Rows from block 6 of a small autoregressive pixel model, named by matrix and row number. Rows with one number belong to one neuron. Each number is 500 + 25 x the weight over its row's rms, rounded and kept within 0 to 999. All counts start at 0. Numbers have three digits each. After the name is the row's rms in percent of the matrix's.
Before each neuron's rows are labels from the 100 images, of 14976, where the neuron reaches its highest value: "responds to" is what is common among them. Only what is clearly more common there than usual is listed. The data: stained colorectal tissue patches (NCT-CRC-HE-100K).
# fc1: MLP up (model.blocks.6.mlp.fc1.weight, 1024x256), inputs 128-255
# fc2: MLP down (model.blocks.6.mlp.fc2.weight, 256x1024, transposed), outputs 128-255

responds to: tissue: debris
fc1.412 104:486505495492514510511472455468469485509481501540493487530496534466517449502516482481485534500497490527475540500530501425495476434503503472510487469497513470464476500511496441508552455483466515511510494464476517454505541535503499497493568519545488476491477540488532569489495514492512483508461521502463483518501529548533500480496517533488490495531514496465484549495497520491539483488514
fc2.412 106:505469474510514520527513514493476484484513513487481523543492504506516476467493516473502447530500495466507498490511475499465503488470474473511452496549542494467466496519511487493478541459521459518521514488475526495513498505529473495525524488499529468524505488521489492515527520489525527488477454473489523481482510466503495492490514516511520486469551532540539501498539483484497517484488

responds to: tissue: adipose tissue
fc1.766 105:481486478525509508486511488502515493446497478514496524552483492478520502546439514516476441498511503521536482477465471479489497469536524480490512504459473469556528506476524479474531478503504497528468524501503531480510497483544530546493492511520518512500529488552484538525484455487491465504482514510518489486464538464465482503486469553500501480528575516460490542509511500463499547511477
fc2.766 103:535448521485522526523505502478457484481516516514565495480505521502454539503555529480510508455460453467523521484482501477486499533476478493529477458466492478464495500501464516570460536542504480473472486490487440462492510501529430497511481531503506480475492533492469515493490537523494486497520475507479497504521496486521523529486510486519477501477501526530474509510527520493527521499506

responds to: tissue: debris
fc1.673 108:510475562554493502518491487484508503529503485485534503499501474494533476525499514508506499498448474501466432467536479469462475496505441520468478513463489497496507471449518530492505517533520518511452520516465468490506478473539462511482479492463506481516497540513515498475516552488505496519520481458532466500500523478524470497521477471487544433491505502523480475481517506518465514483471
fc2.673 099:482538473478532528521524467473443486487527477521523494529446504483479538516496545470463498498501466474500508478497537501485513485494532514587488487502518508465498480491536530514513523460517502501558516479521482484484497514469477512544500511510524485559481527483469485482482518490515470482508465518507543487481517551505510534469484515482478506489468510473497501570491502426516433487478

responds to: tissue: mucus
fc1.626 094:502472527503497517512473472513502481499521511543493518459509496506548482513491464527523492489506487491502488501513508513493479490472493514511451478473473478525492508469491509536472552506483559503468489454461457491524498480499478458458490501472445500494497500480507465501510507499513488488475476483506516486496478544488529469517442491484533485516511478484486495512517526507477464472476
fc2.626 087:513526521487498490526497485502519500474483474485497509549517487483510505499460483509474545478528505516476492524469512497472519517496500483469571531475466526477518483461510456497523465498482453501555520487500486488467550515501503538525504491462509496498523510529487516484522486487538503551533517505448494513489494484488495491529475556503494565475452496525458513455484466500526493501480

responds to: tissue: lymphocytes
fc1.558 099:530472537482500465545475479515488474493510499472509527513492520525496513512482491480457489512494537529496519489544482487487491541498504478524498507546456476493514508515493455525484505457516505541501493471475517490524467540499540541539495527531471486516479491561483498504525455514497485512497465519499494517468537508501530496494481547488480548479456537493505530507533490502538491499504
fc2.558 114:500514545520531545460505515499520546487458527516481469461472499517501495520562490526488523488524453491523516466458520538449511478519482530495510505514525488494482530500508498519509518538503478539503495501492491495498543491468489517495455505475502544493504488469463481491460536509428511495461521498512515504491521514453523517519521480537455524497514491466510505495485505504515525507533

responds to: tissue: lymphocytes
fc1.455 103:483505474476505535507514461502513501474473517494475515510483494486537508459496485519464484498521463529521484520566517485456500493515492516502519488552479477511519467537500557548483514514449490492513517485511546482516523493496491488460521520498487513453514468495494516532474525542522518498507515514479540506491483492528528488539517532461515494520480529470482448497527531486475529475471
fc2.455 105:477492478479464508501550513463488491479483510480459521545516475485523457526519482483578495525531523515493499477511477532516496510526531502460516495502489447474512474500502485463520523498535471538453506500481509471509523470488487483488494482468505471471509533526532519525497518491517530488497458520517492471484469484473524506467491468481532490506527538503469505488478537542484471542509

responds to: tissue: adipose tissue
fc1.603 105:524481505528506470491486446481562534502481474501460500489478528497532504485501511492542462460527486459454514494548554507518505495488536505468523497506481536514511518531532544506499451517481514480506468470500531480505570494516499507514492478540494528496519506477484506471487467529487500523499486534520489519506492520487501504505485475479497529476482493516510467497475490479505482527482
fc2.603 097:497507501498485491445530489560542557538444532519506497477474523481429491500529460530567524517517540491528468493498473483515494491535509471468497481514498496486478521497472509497480511507515511564494474484476465515534510521471506517524477528494487496509503494500512484471547488516506465493460515532522468473544472480531480521479493453474450513535486520465496543472474507511485533476528

responds to: tissue: mucus
fc1.145 098:503523464509469522512530485491487516520495523499498518473512496499492489541563469523503492512460484543506495511542484536501513492482458484502512474539482508510498492509488475497541509517513486522520541457500451491494504470525465462522479454552520472516460517505500521499522500507494545518463494488499487471571496515465470516490487494486461522514532558484442520507451445463486528456522
fc2.145 092:496494523465490538498469483510500544495540509526498458527532512527497476507486579461531457462513505480461523481491482502508494458494522565479501492536532509530466471485527552462517476476517502507464475506504502533509506493449488527520461509469500476482502460522528530508489495463519479491508517510517507502471498512510472496496499512516536483532512504484562521481511485507565502554512

responds to: tissue: smooth muscle
fc1.353 086:488523489504479484474520516511446507513535498483508501498483493495493516498560512490531506480473488513486492475562556493532490525508505467475508496511450498524502498485563505447518515496510502538494534480487526503492502467507516451520507462497473503507495545493508523518487497468518507481475560466454488474490525511488478552485479539492457479520508486495490495478515505483485473504506
fc2.353 081:460514485475504491523487533531464527494499528506494489453492497497547523491467480496553470510532465451530497498488498483523487447480488505533478489485526537516494525512501446511499483480489536511532497478503528501467523452513492469486476520517520501470499494521524530463517510517497484543481504504520477514483450507477500481497536521460529503428499487502513511502455493536518524458501

responds to: tissue: smooth muscle
fc1.522 107:531513505518473451501521527555474496495479531544500503476519525475507510535507452480492574532498491528487511504457485462486523528512517488506496518472437483493525494511497512487513550515480531469504463525491481473544527495488517487531525504487486453492469493536521524541532491564475480495481470502529470555463499552506479509508481512527516531501539471525499506459464489465530478493491
fc2.522 108:520515541484537522482496480521523509482547499464524525538483509516468544456507469502471519533527528504489510520494540502482520533520444503474497494469508480549484468517491492517486464526519521502488530544517495553514507523489478474489495486527541494505497471531492504512555484514521503507519489506478508504521505514507489510492502547441527544502460530509520486515522509478472483458505

responds to: tissue: normal colon mucosa
fc1.293 101:484479501534503517531495528530486524485521505490510483505520470462465479461522500495519511505511483540477466522552506513510516485467513501502464508445517517487471487458519491483474486473463470493499482490468474488495504478526496474445539488501516502522489477473499443491473505476513517519470520512472519479499474534459489509507464508524483489474503452490526490550506509445533510478517
fc2.293 103:508502523500462494490506473505501462456493516545473487490520545526475484504488542467507495465472488450505578478472470484491477496518498503473540524484537504507511567525493486530515494509507508495467513515494490508503506484503445520499507478521449507501471509515503556490487497504469491448492498499532465526471516487518508472533454488470495490519497505556512501478490505505472484478532

responds to: tissue: lymphocytes
fc1.615 103:513487537533467522481495492561499454491530478473486522528544475465493497477447528505521540524524512527518474493472481494497518502488498517477503520493478478525490536477542500442482540471478493516465467454504523517524563478483522521532502475473505503523520490479509500504496512481467474481528510535498514452524519457511502489504484495463479507484489485485504534540482521569516528471528
fc2.615 112:511510488482463523480473523475542516499501501484545475541490492483482502484541456476510496509459462504487486514519459497531503457504532529512494516526500483496487547522511501527509566524534531473492489504479519471476523462468534487510480492519562493504508521539526518500432516492487509506443500491499456501519541508481489509552493493486485477512524521525474564481559516475480508498458

responds to: tissue: adipose tissue
fc1.421 109:480493521506458519539533488482497568523525528514490482495506494504461504472497497525497469500541502530488497544533473514500480508492519469463483492445484489517496514501457474495511497448513504492490536500511541471502506526542513515506499507519525465477510493515488522505452508509502476498501504525471514482488497520467520527475472527478425491484506493498475521456503477485525513511486
fc2.421 109:505477529495494541454489515509538485534471476466465525521567465506489508503502479523496529493456475466564501525542512513539481523510509479490499489519509489518482484499480482478490529465506444542527431485516486498510481460478507514520539519488539498470512510457460465463481524536545512481531476511515489480533495468522497493492491521522483518495493531503502545526537543505527497521505

responds to: tissue: lymphocytes
fc1.194 104:508508489438502499448499475503528461473523530481472426523525529525478517480466484516527462476469473499502493467520507515479500486463527508481494531475460497505491497522500491502505511434505507506502495461539470494546525453545565535491451491464481483525495466513489501491505492497490491491487526547500495515513494471480489528512522496486484501491528460498518503531473494472505517525482
fc2.194 087:492458494512510489495493494482518506501537479477462512472446456509494502534521494519494504498476546496482508516533509502501481444508473487514519518515522535505497497494491513515492504574523477526500503507510555493498483490511487507512504525489467528482518471517501502522467523537520490514476529538505514501509525496518519525494493441472468507508461509537585468484553515516494522479513

responds to: tissue: tumour epithelium
fc1.719 104:465481496531482521521473523509541495537517498539471498481485538492495476451539485572484475488514501491480480466528530464500525514485537516520535517495525513517556478478490509510493510477494542498531534478525508540493534504521521477520462538445493484557504475522476534525503492488497488522468512521538482472483530516496483522482530490498504514534518502480497525479498543479489487523480
fc2.719 110:506503484528491459501516487501464496513474490500505490543487514510530485523504499495496533522472468503541537489463485484467513514474475485496502457501511504465462487470493523528501523465497483497461472502506457486512540471503493507500500466537471548516485489553511499542496492541483476569492487509511517537495501496505522452476501489496495510503469504540496524532506437474507552472476

responds to: tissue: lymphocytes
fc1.56 101:494491507477481450468518520525480476484495525474488504464488480486537512495488489534485485501468493486496437503519537500497530487538497501470479490472491520508499503475531496537482544510475475501525488489531511519532465498518531466503485479535493519518482525489467492503484458470498495483496547470526473490533483548533512520495487473511491504496513448432511536495538470520520502531446
fc2.56 088:483433529497468502492481523471543494462544447528499524497517495489526484483468471478496457491532442487486506466499519503487565492483465506497531498517496473522506531493456527482514504490518524525521520527536463493521443498501540452538517504491496460479491457481457527454492515498503506508488521555480517494479531520502507469489495494490528501542492504509481506492450501510499523481561

responds to: tissue: cancer-associated stroma
fc1.102 101:448476542488526477479532504500518498446541558531502508558508532482439516481505520483484506508491472530520496468514457520534513539513476530491468460477540507479527496522533499518506515545497518488502498519514489476521496490478538540514472508498496476472508476476518494488497471505515474511518519474451510465539504538502475507474481505562481516487487495455484477489532489501530520521514
fc2.102 097:528516474529427479479474488483479492501507470497506509488496519555547502563535485489491490489532511483527479528487496478525525475506492488491479504512496500489445519536438476505474522503487496549489537534517519504503514505471521484512503497511491543509507518495518525488474523514482529501481494466560492512506502534467505505569489552512511546497462483507481519527452475501464469504464

responds to: tissue: smooth muscle; tissue: normal colon mucosa
fc1.755 099:484522507487482482449545485494496500532463561438471526478477492468494516513511501448483583490488501504519524543506524496530478513467489466503520531539500530528499533508478501493511508515493522549508462505522462487478534504493529470504532494484486500495492505490512502502516488515521505492493528571508517514464508533509480496532497534476491525537479452572467495541508503483512488481472
fc2.755 102:505500525501535499535466498494508483466512504483555517472447443482515482520481492517547478505513514523499494493539501483469503436489571545530481495479470505519514514501503497477515506469515512476506509521535526532509522491469520479512507526519474492516515499517538504480563509511512458541512444458535503507491543532469477529464472503461490495495486522506500460520541476469477556499501

responds to: tissue: lymphocytes
fc1.281 108:484515498449472530506478503448474515489523452491516504497510479472531469465505514522464487503506528475525517495519550474462537463516484498535543502505491468500519512504569499475465533495489506477535461507485501525486509498500496514512539504460450509529460543515522491471473473504512488476501464502499484551505460493499505501504493522477516496440496486542499497495500512459499536489495
fc2.281 117:459482484451484530518526494539502515520428493508512531488478477501512519504500480498493519482475500491515518498441491530486486523503482519484455521509487497496531538504455502547551542502489509471448458519515529540503552481528499514451506518551502497494501525521490502511516517472521524520445498510491445469469512529518505484515476484471495448507531510466526467511500560491466467520510

responds to: tissue: cancer-associated stroma
fc1.596 100:482490522513512503477532517482477486475521509493507506523509458530527501507527491516533498547490519492508517504542470442468541516504476510477514459551465503560482466487527518510516479513508512494500505537497524488507537520466482513523507514515468553491476468515519530529494529505483467475531494484529487538499448484512518461525477480537486475506497491461517480499472514456478513495502
fc2.596 112:549492519492491533522509552442469520503466517534444504513475499518525507477522485473514486484543485501542550505533482511491520451507564527526479499516507539518496498516529489478531535490511447500528502498521457550549488481509490496506483519507522483491517499514509464492483511495522481508471493490501498506528486514494513505511455494502481481483482493486471461465519468503454477484556

responds to: tissue: mucus
fc1.191 105:472500504536525535500503539476491442531469516521486501509490466497499528515512459517492481500449500483467504501494475516475481526508512462516468517517437529523547482503468489515500547505473457513475531511498480512502509448522494473506482484491517516483521485468447510506480451532510480482552503533457481457541509495494501525515518520471533476503501481488531484512490480515526506519533
fc2.191 112:515509532486494486509522468514548507461515513483486504510480520497526528488509503428497484502493517529518465491471491471487472520501514520555522497535505472539548508485501484476527448453541483528438480503477482528484461501436452503501485516524477534504519524509481488480527495499471493535494474491542480487490499500566443525497475441497506550473482467519531518484492522551533487524507

responds to: tissue: cancer-associated stroma
fc1.8 105:477479482468508470510555475506476488499509528519489534505479492452527507483482490509545483470467474489477536505507499464534497515532468513469521459518520480451510480486505502490488529407535540501484529477463513510522520544526503468497527506458529551497565478488555473490466514515520500502518509497529491486531452502483535467485436517479499464485480483492488521498519506481519491525495
fc2.8 111:542515520527489517473476526501479523478479516511565465504479460541505517517464523510511503522461496509504552504511506509486506479482510456510521514526510510490481506506469493518524503474450521509510456530480470494499479535470497527481476504521468502495509487496460449513547507518474489477499536484529502531497541500518468484509444494503515518529512502509443479569484516536524458461525

responds to: tissue: lymphocytes; tissue: tumour epithelium
fc1.71 096:487470495471475486518545475542523499481467458484493501504490521453518473532452510482486542490500529467518483492485452496489487504518480473491488489477490528460482510508442509519506523509524493464465489496494504527534496437480486519477490463460539457512486526474501488532499492519481473510549511468486517526515504489510436525486508533513477505461521513505501514499487514506490488489504
fc2.71 097:486532485505468514494522540525475503543505527522502530479502465540530487470509509462473477514478509491540469547497544505534496460495544488499505478504523439487510481457513473486482536498469487497564559512515496464490529528509473471468488531489498505473485525504445476543484490536468523487435489462541513517501509540534527503498477509468483513522503449471525525499503473517540499469521

responds to: tissue: cancer-associated stroma; tissue: mucus
fc1.247 101:479503528498516561531475520477547520561482510492477539487466475472505526478485494489495534464481546497512468494503527509511508489553481500531485452531442482499450527498530509552504518482493485479466499539491527461464534490523463525515491509505528522500505511495540464447480483480492501494453494514492507493500517528497495461466489502502472474537474530524488512508465468486548495517498
fc2.247 111:528492556526514524455560514507526520503446519509530475444489484505526502497515508534437490457523468452511473514486501525489519497516535478485470515499513498482527494497485521462485486500545469513497502527514515494505502472561502462480479471460526477488466528523451510538507495488492495516493503512488501466510525496512493523481462516490512474481467515500520480504473507483478473498514

responds to: tissue: normal colon mucosa; tissue: mucus
fc1.649 097:521515464502494488504498546428522502469476508534532466499498447484526450480527513485479499552476505498529493539530503510468533509475531467512490480514514488491535466496541505542516468503512488549518524490534525469479514499485493541477506528495514498521505477468513447496463482492517472490500485493492474512531521508524478467480465489474509449506486414482481518510486494556500491501517
fc2.649 096:502494513508492498469514533510510453507526475473487511484490491531526442493483511504547532498488473508526480519493503515478497496473494512510519495527487498532465544510488554502515516495520521450509483501482551485490538505527516468511513511454487524516483488494502489473476508506504542548500514505563515501490477551489510453530496507497442517551518518491483464483524521503484451468497

responds to: tissue: debris
fc1.131 092:512486496562501490530494462491505464536477533502516463524506535533517545509500456508529539491464489472503452535487524525493466491477530526574456467499483474491504478481492499514473487541486533493511497471539518501509478531472531473540465495539472439501520493518495517534488480495496481474514490485466506476492479507523480495491488511498538511459529501486526469489511550505494524493502
fc2.131 082:534496479489488538497484494496493475492460471472489506464462545566515498482470541491490497453513497527508499482463511442557507492523482485524519518484504524484507527490492508513472470498525450463477427515506455470522579480497488558450524463512509495485502470458505481510515510473476504499504498557501514512461457494472479496521523478491499490489522506523457483534503483496473512520490

responds to: tissue: cancer-associated stroma; tissue: smooth muscle
fc1.195 093:526506498502556496454521495535529498510540488552487508510462516510478503494433488494514517547479459550511481526500541529511458534521518425485452479501516519504508487493461485528534515503491500517496492482489464441481507493483493521483511521543510508475486487477493513507540504493463455468483513480472561483501498533502488490494477489490511501488511476519501478489556512455525500491492
fc2.195 091:517559495517538511513539489507537569516488471498519502541492482493516516447486480496506483514492456514539477517496468529456508493507475535522503481490505537494528529512506528513499516438519536494472507521490506442557486483505532500419491497532439450482478495462449514502492476507502551483528501536517492494502476509515534534496492502506486505539520522488486479527489496445501493498466

responds to: tissue: debris
fc1.371 102:480505483485495490484516503482495502529490480530477502494506520462473481528479452495480488500471486473509497488467458479484494519506503492523469444474532476489503493488479543487498484533490487522498510516500511417509526491472527511511501425439529494501517484491482505502497494495470513498485534540468493515489514498466521470473496488511490528500543510530507491482519516477481561459501
fc2.371 095:540522491513560501472485463543514514537441505517463490482489466498529504482505494461493518430486505541473515511509512492502530474530499466501519484472478495471531514532542526495485467472522457472493468513487456464498526470516522521471520490460453511520504484491500484529488498454488508536470492496535509538459470545472468513508522505505502461526504509457494475449540521476501485496496

responds to: tissue: smooth muscle; tissue: debris
fc1.533 106:506473481472563510465504533449447511558478524515484494477496500514485488544525480511551480499505516524483495487532523490515506510478510525511473486494497526516529489488495496475464524488522489485511524482518476476538462518501491521510522467517526487526492495461482501487493499486539488533502487460494503469454530506519507503523519495514508525487510491526478480488494519507519521498513
fc2.533 103:523502545528487478522557470461502479496490491455543549518485488503544486474545509550471498456511501517494518530477534544501466524498496541523518491495524470504521508493493476504487491487493493495507532509514502528524463489494492526514489494494504464535513499443498500500506521551515515508481527490551492480507535532486508487543511510504492472507509485510521509461443538504508496494484

responds to: tissue: mucus
fc1.326 101:471495514502489486495498481499498479472491527543496521507492464564501491505456484511504486526538494486562448456479554476545479530492479490512510491475496546521488433511501489530525499507534553511480514432469482499497494455495469544503497479509507460516520465536497510435475465524500461522516467489497513533488532475471459523506486464533517487545546497512511532477480522495515487556512
fc2.326 107:527526471485483487516501550472483488539484512474486515485503473510447521533488495555490458484546494525436488481542517479522532490517493544494508515505500487476486558470489473465476542510504480489500499529535489513500525507496513512467473554497493519473524524500466524496517531498573559499526515472518491534489505489469527535478463446520524514517541512491460508487498533522447517488483

responds to: tissue: cancer-associated stroma
fc1.279 093:477485531475485487518461489522472523452477472499491519535497482534522463498528505485490514517489499485455495491534538488485539472529488511496551507471498527508500507508499485529536491491504510533488502472480504482514504464475498508490518484508527510539498470471542488475510517476479497514508482492529502504520462500489472517498543482484499534498537469445453493493483496504539508498485
fc2.279 096:524483449516501487436500536487516474521532480521515503513541530500516507547494522478448531501425477491500502467474479482530452500524489517504467497513519523492513502493477542491555480505512514481505521495486531513500505492518478538487493515484511481488476506486447504528497512517519490503501521486506468495516466493526535531565500513525525470526505466454577476489532509476505540530518

responds to: tissue: cancer-associated stroma; tissue: mucus
fc1.158 086:523517472499520503487504440494469495555495506510526520505469497521484479553455529493531505510538484515491498481510500479520512499526512519494513467522500502519514452476479478507488463472501505452490513511486489492518540514542491515541472523508517470501486464503496488481486503493527489502495511494485466503460493526506494514450482478524503476527477534527484515498509529466512522508545
fc2.158 095:484478539490481510511477519465469540493512483523478492530503511465510504472494468532463509483504485472506483515495498491532513483466526519494527486507498466514491544517504512440494515539464488507527507489497464545489430501480489548508492501474509528480492524493479500472584517496493453528506496506524532455479491490530472525511505537512540528489498518464506520466552492503479509479501

responds to: tissue: lymphocytes
fc1.638 100:515502486479511465496446478543498532473505497468488482508495476476447530506501498533505488525541484480477465500529530467479519482554462497504524496562514489517449502498492462508458466496520485508492516494508454520473477506514473474499489510484540515485532518529481500504484505498494468553470467495511489510546459582500506473521516540460557484478487502518507473533503490482517511500472
fc2.638 093:467509484528506507548499487450482475511476462517526499450533481494511520479498504538546474488535512478473475479498495465458493509476425468506573500465490492501495531489443502490497499518515444436570504519515555496542455500495508512480487524525518508503529497489510486507536494477483508458509517498494482478473527501507531490508526485504499476528534561520489534524470488511505504467546

responds to: tissue: adipose tissue
fc1.337 099:542447496499516520513514505487479522531502511528474507511530468562462511479480501520496506512497509520500533462500479478507499539535508492500456484514482506516554489462489480519464501517493504489492501485488490469526498501484489526522518473486510473503504501472514543482557511545492470477488477532446509497520483466475471479502492594477499528495512470485477509496502540562530468509488
fc2.337 108:510551513528518498495483523488511491537523486512513515456490487512477498530477499479532508533512500491502448489509518512513510530533482495461449517524516463533512487445498510501473490513470509540468490542458473538444484442458482508493535493464520486524487513496511504445449483523448513503470554485455488483489505490532494522514504518512453521489537446483521472516536545523514510466561

responds to: tissue: tumour epithelium; tissue: mucus
fc1.109 098:454507529503477491511536456523472499512490526473488490500541464499472446494465489497482499520510499529520490466517505488485514460483485525514471459515516529491545491514513504494490489480519545524506480485496499517531502495475484490486487507519492490500497478539453477525506540523473490463545506509504555488497515496548520487525505486515494476484487521488513590514526512520483463472460
fc2.109 097:516509445523500470520446490508513472515473460536530517500451488503468529545537483543527469501454476477462528480476535500481547511508490476537481499514528511535503545500488479576507493493476462499488537501468513537489462500559538515463509533501497542484517553538488477484524514514505504489492482509514477476476463503499495536519516513498489512478494485515472500469501523475488512508502

responds to: tissue: debris
fc1.5 105:507488546491530482529488501495498485468514516496463514505460509499479483480544488494518501489507502503523492450506450472511454488550483467508512526506523517512503437490493513495452505510458513489504454532483482499456516527476512480501524502503520520483508551511536529526513534454470466467510488501507476496456512491513500496551502517489510480459511524478475499474471491514469503535509
fc2.5 107:538509495467483483499512501492485541520477539479459531511482528533488504461527523498471515503497528480487508569492510493488482494509530527507503453477508531490469511478492495526528509493513489513489506457463558506475490534497476521503516502506489529504538485508494499549487471499550526504491484500498501456496498469475474485503531501520524516518491500549493520481505517507503520473475

responds to: tissue: debris
fc1.155 097:487485485491513502468502494538500511505500515530496518510485494487453468499469503500489485499540495566498484486439485458478497571512461489476509513475481498493498487507468563511522444492500487471518511495481485469456476484495557489473489495492489511488487519493474536549487464544482478488467483519454468525507555508533493489459479452493501490529514521529511503469472499489465514468534
fc2.155 104:488480521459496482481471494477466573477481489502513500492518496493470487470518503492502498480525457490498508470500462532501528441534504505505522452451491501497539507479505476534514492526477520558509489486549508542511476511493537535491491492509541460501512504488471488466486508484529496529508541525512483454500442494513480508510521536505509530476465496522495477529527532546529451522489

responds to: tissue: mucus
fc1.763 100:534489485549525446500492518478485509438506511523512475487499481513496491504527478527498488495479470528495512490508492511488510516512526484534461474535514471502505480513489493511497494504478481514491565519527476484511489556508509525525553514469530530462517450536525522510490512510536465496472524516509503477501515521507493489488478484535548443483528504530520487502518466538537523530467
fc2.763 096:471530469505505474517478485492499515483517482487502496498486528495489521471459498520494539498520521532524515500486507528474553497485490512505517529511449499523538487472478516550494511511482524509452463546475505501499479500450444527515497504477526458489488524479472488509487538473508481501473500470543490503530481531489486529535444529486476489509502463467484495539495488501463516468494

responds to: tissue: lymphocytes
fc1.95 104:487478513499511546548527505474490508537542492479557485534497495466530538468467482466484490517467500527505524474526518501474505538500526488488481492473460538524503466498531518454475499542489491476478534497520537537462524489477523559524474473486514565507493509498484567523497475484498477503560522563517515485532513550496518508523513491491494508474463495510488501533499451508489551548519
fc2.95 104:512463496505465453507564566517512500464526514509462486496485492470487500517500489532523521468527451513507491515500536548519549527514549500479489482510517462532507510518478492503504509550503495556502504518499512537496515495510506522488499506558492458488483493502513462501442509443506535493496483505471478518480477504461517492502510516469510479530515516474515557522559525541468518477494

responds to: tissue: debris
fc1.18 103:534489491512451525515486487478486518477541515537498532502439494488491530489509454526499513470519498509482495520538463464490521572506525521520504497505481490497539436518466499496501518561538502516464484501473552533530462482536509487500502485473477510536491479509499470493489497481509525514485470472514494495510498537514472483490523515479449519519514503506491529455518517511523513513535
fc2.18 108:470485504473502487478484472518492526518494529497533524541525522508465505458463470494510508532462515492475515525515520507500535435481526522489476525532498495490529511497517424542507521484508485481493540511517494468509467472531497499513472471495558518504525531467522468471503520503524531555503491485508510495527542504533531503499491483469512537488461477505491536543513499523483495517457

responds to: tissue: cancer-associated stroma
fc1.459 094:471516440497517483497482498496470491479464466506497452541489474497511526482512497467472471492509479531498540489508541515506496497490481518511508534498511513473505525480519516497492516494489549521460502458510500497508499509494525501545516474475472479490503505488545446486537479487492475500486502517496521510540481517508470519486518536498472527500501540500470503483493479523551513543454
fc2.459 096:499500510471513446502490474524498487487526498504497495481515539512533500526512503477486480481440473499527450475487479498479517495512492497506492498503471513499518540508481543492537480546558534474514509514536532460477488460472495504456493460492470499495482526492484505539463443493517488540470505503522475447497461485506515555537483528491513456501468455521530511525496486480516513495510

responds to: tissue: debris
fc1.299 096:489480505530495490516468498487498489532522558543496522521497510504543528528489477540484486511504508501529509501522480504499460515516536552533494440489475471509488435520507491503489474509482505528509510495554543485500482527478487479532486523523523470482512501511501513480503450558537514496515475556494511503485515505529481482466479478525504536546490500471531506511500508530507507498477
fc2.299 070:530482499501484511493512475476493467480473440495502496512535534520468493506509539533507539497503494503466478488478516498540508524526468524483510563482533493497523552483483523500468508522496511493518483515462451503543526448552519475454522476505525492521518489473503469508510523482519491441490495579481489512486494503504500499484537520456492507498503483539494485511502484493491525484543

responds to: tissue: lymphocytes
fc1.534 100:453493520511537500460494499564487458486574496484480477508515525492504491539462527521494495517524531504510478497499521510513514463508497554515487505501459526509535531486523496480475550476482524472488484531512505526506506505469521511463458542462524511525513483450533535478533509487500450484534539494475517507512497447500534451493483503470491515468479501531506483517482548516481499482521
fc2.534 100:503516519482458497491495524485500524500521503467527514528491503476502495523520427492522477474517466545484523518510476497548497480512513492473518479506525492503483516502507490477517533490502535491494493549513504495463503501446511494525502485504504500521497513525519465497424504564488517484445542476518507528500538512506492487476514492497494513510472487510525535486568508495499513450463

responds to: tissue: mucus
fc1.544 100:511510483556493513471494490539461518476481471536498553495491484546460469491509500506497488496509503532480503517499489464487483509520462502507508491485512501474513508498475498512485452493503544466475481456498501531454428504464521594503485517476467485555467505502506487469515499540490482515463491527505498500434509479481524487449510493499510500522543456532512472500523539502509535511524
fc2.544 099:546498439470488521508468552428525508521525438488514507518436490500496525504507536540521468517508479468503473494500490537509512425467549503508483548510516460479477530508500530533482531497498489497525510497507494519510522496486545465528509507478494474525502510520508500475530513503522503473492487501497494536472476482482513543527525492510523522476493507485518470495493478535456517495463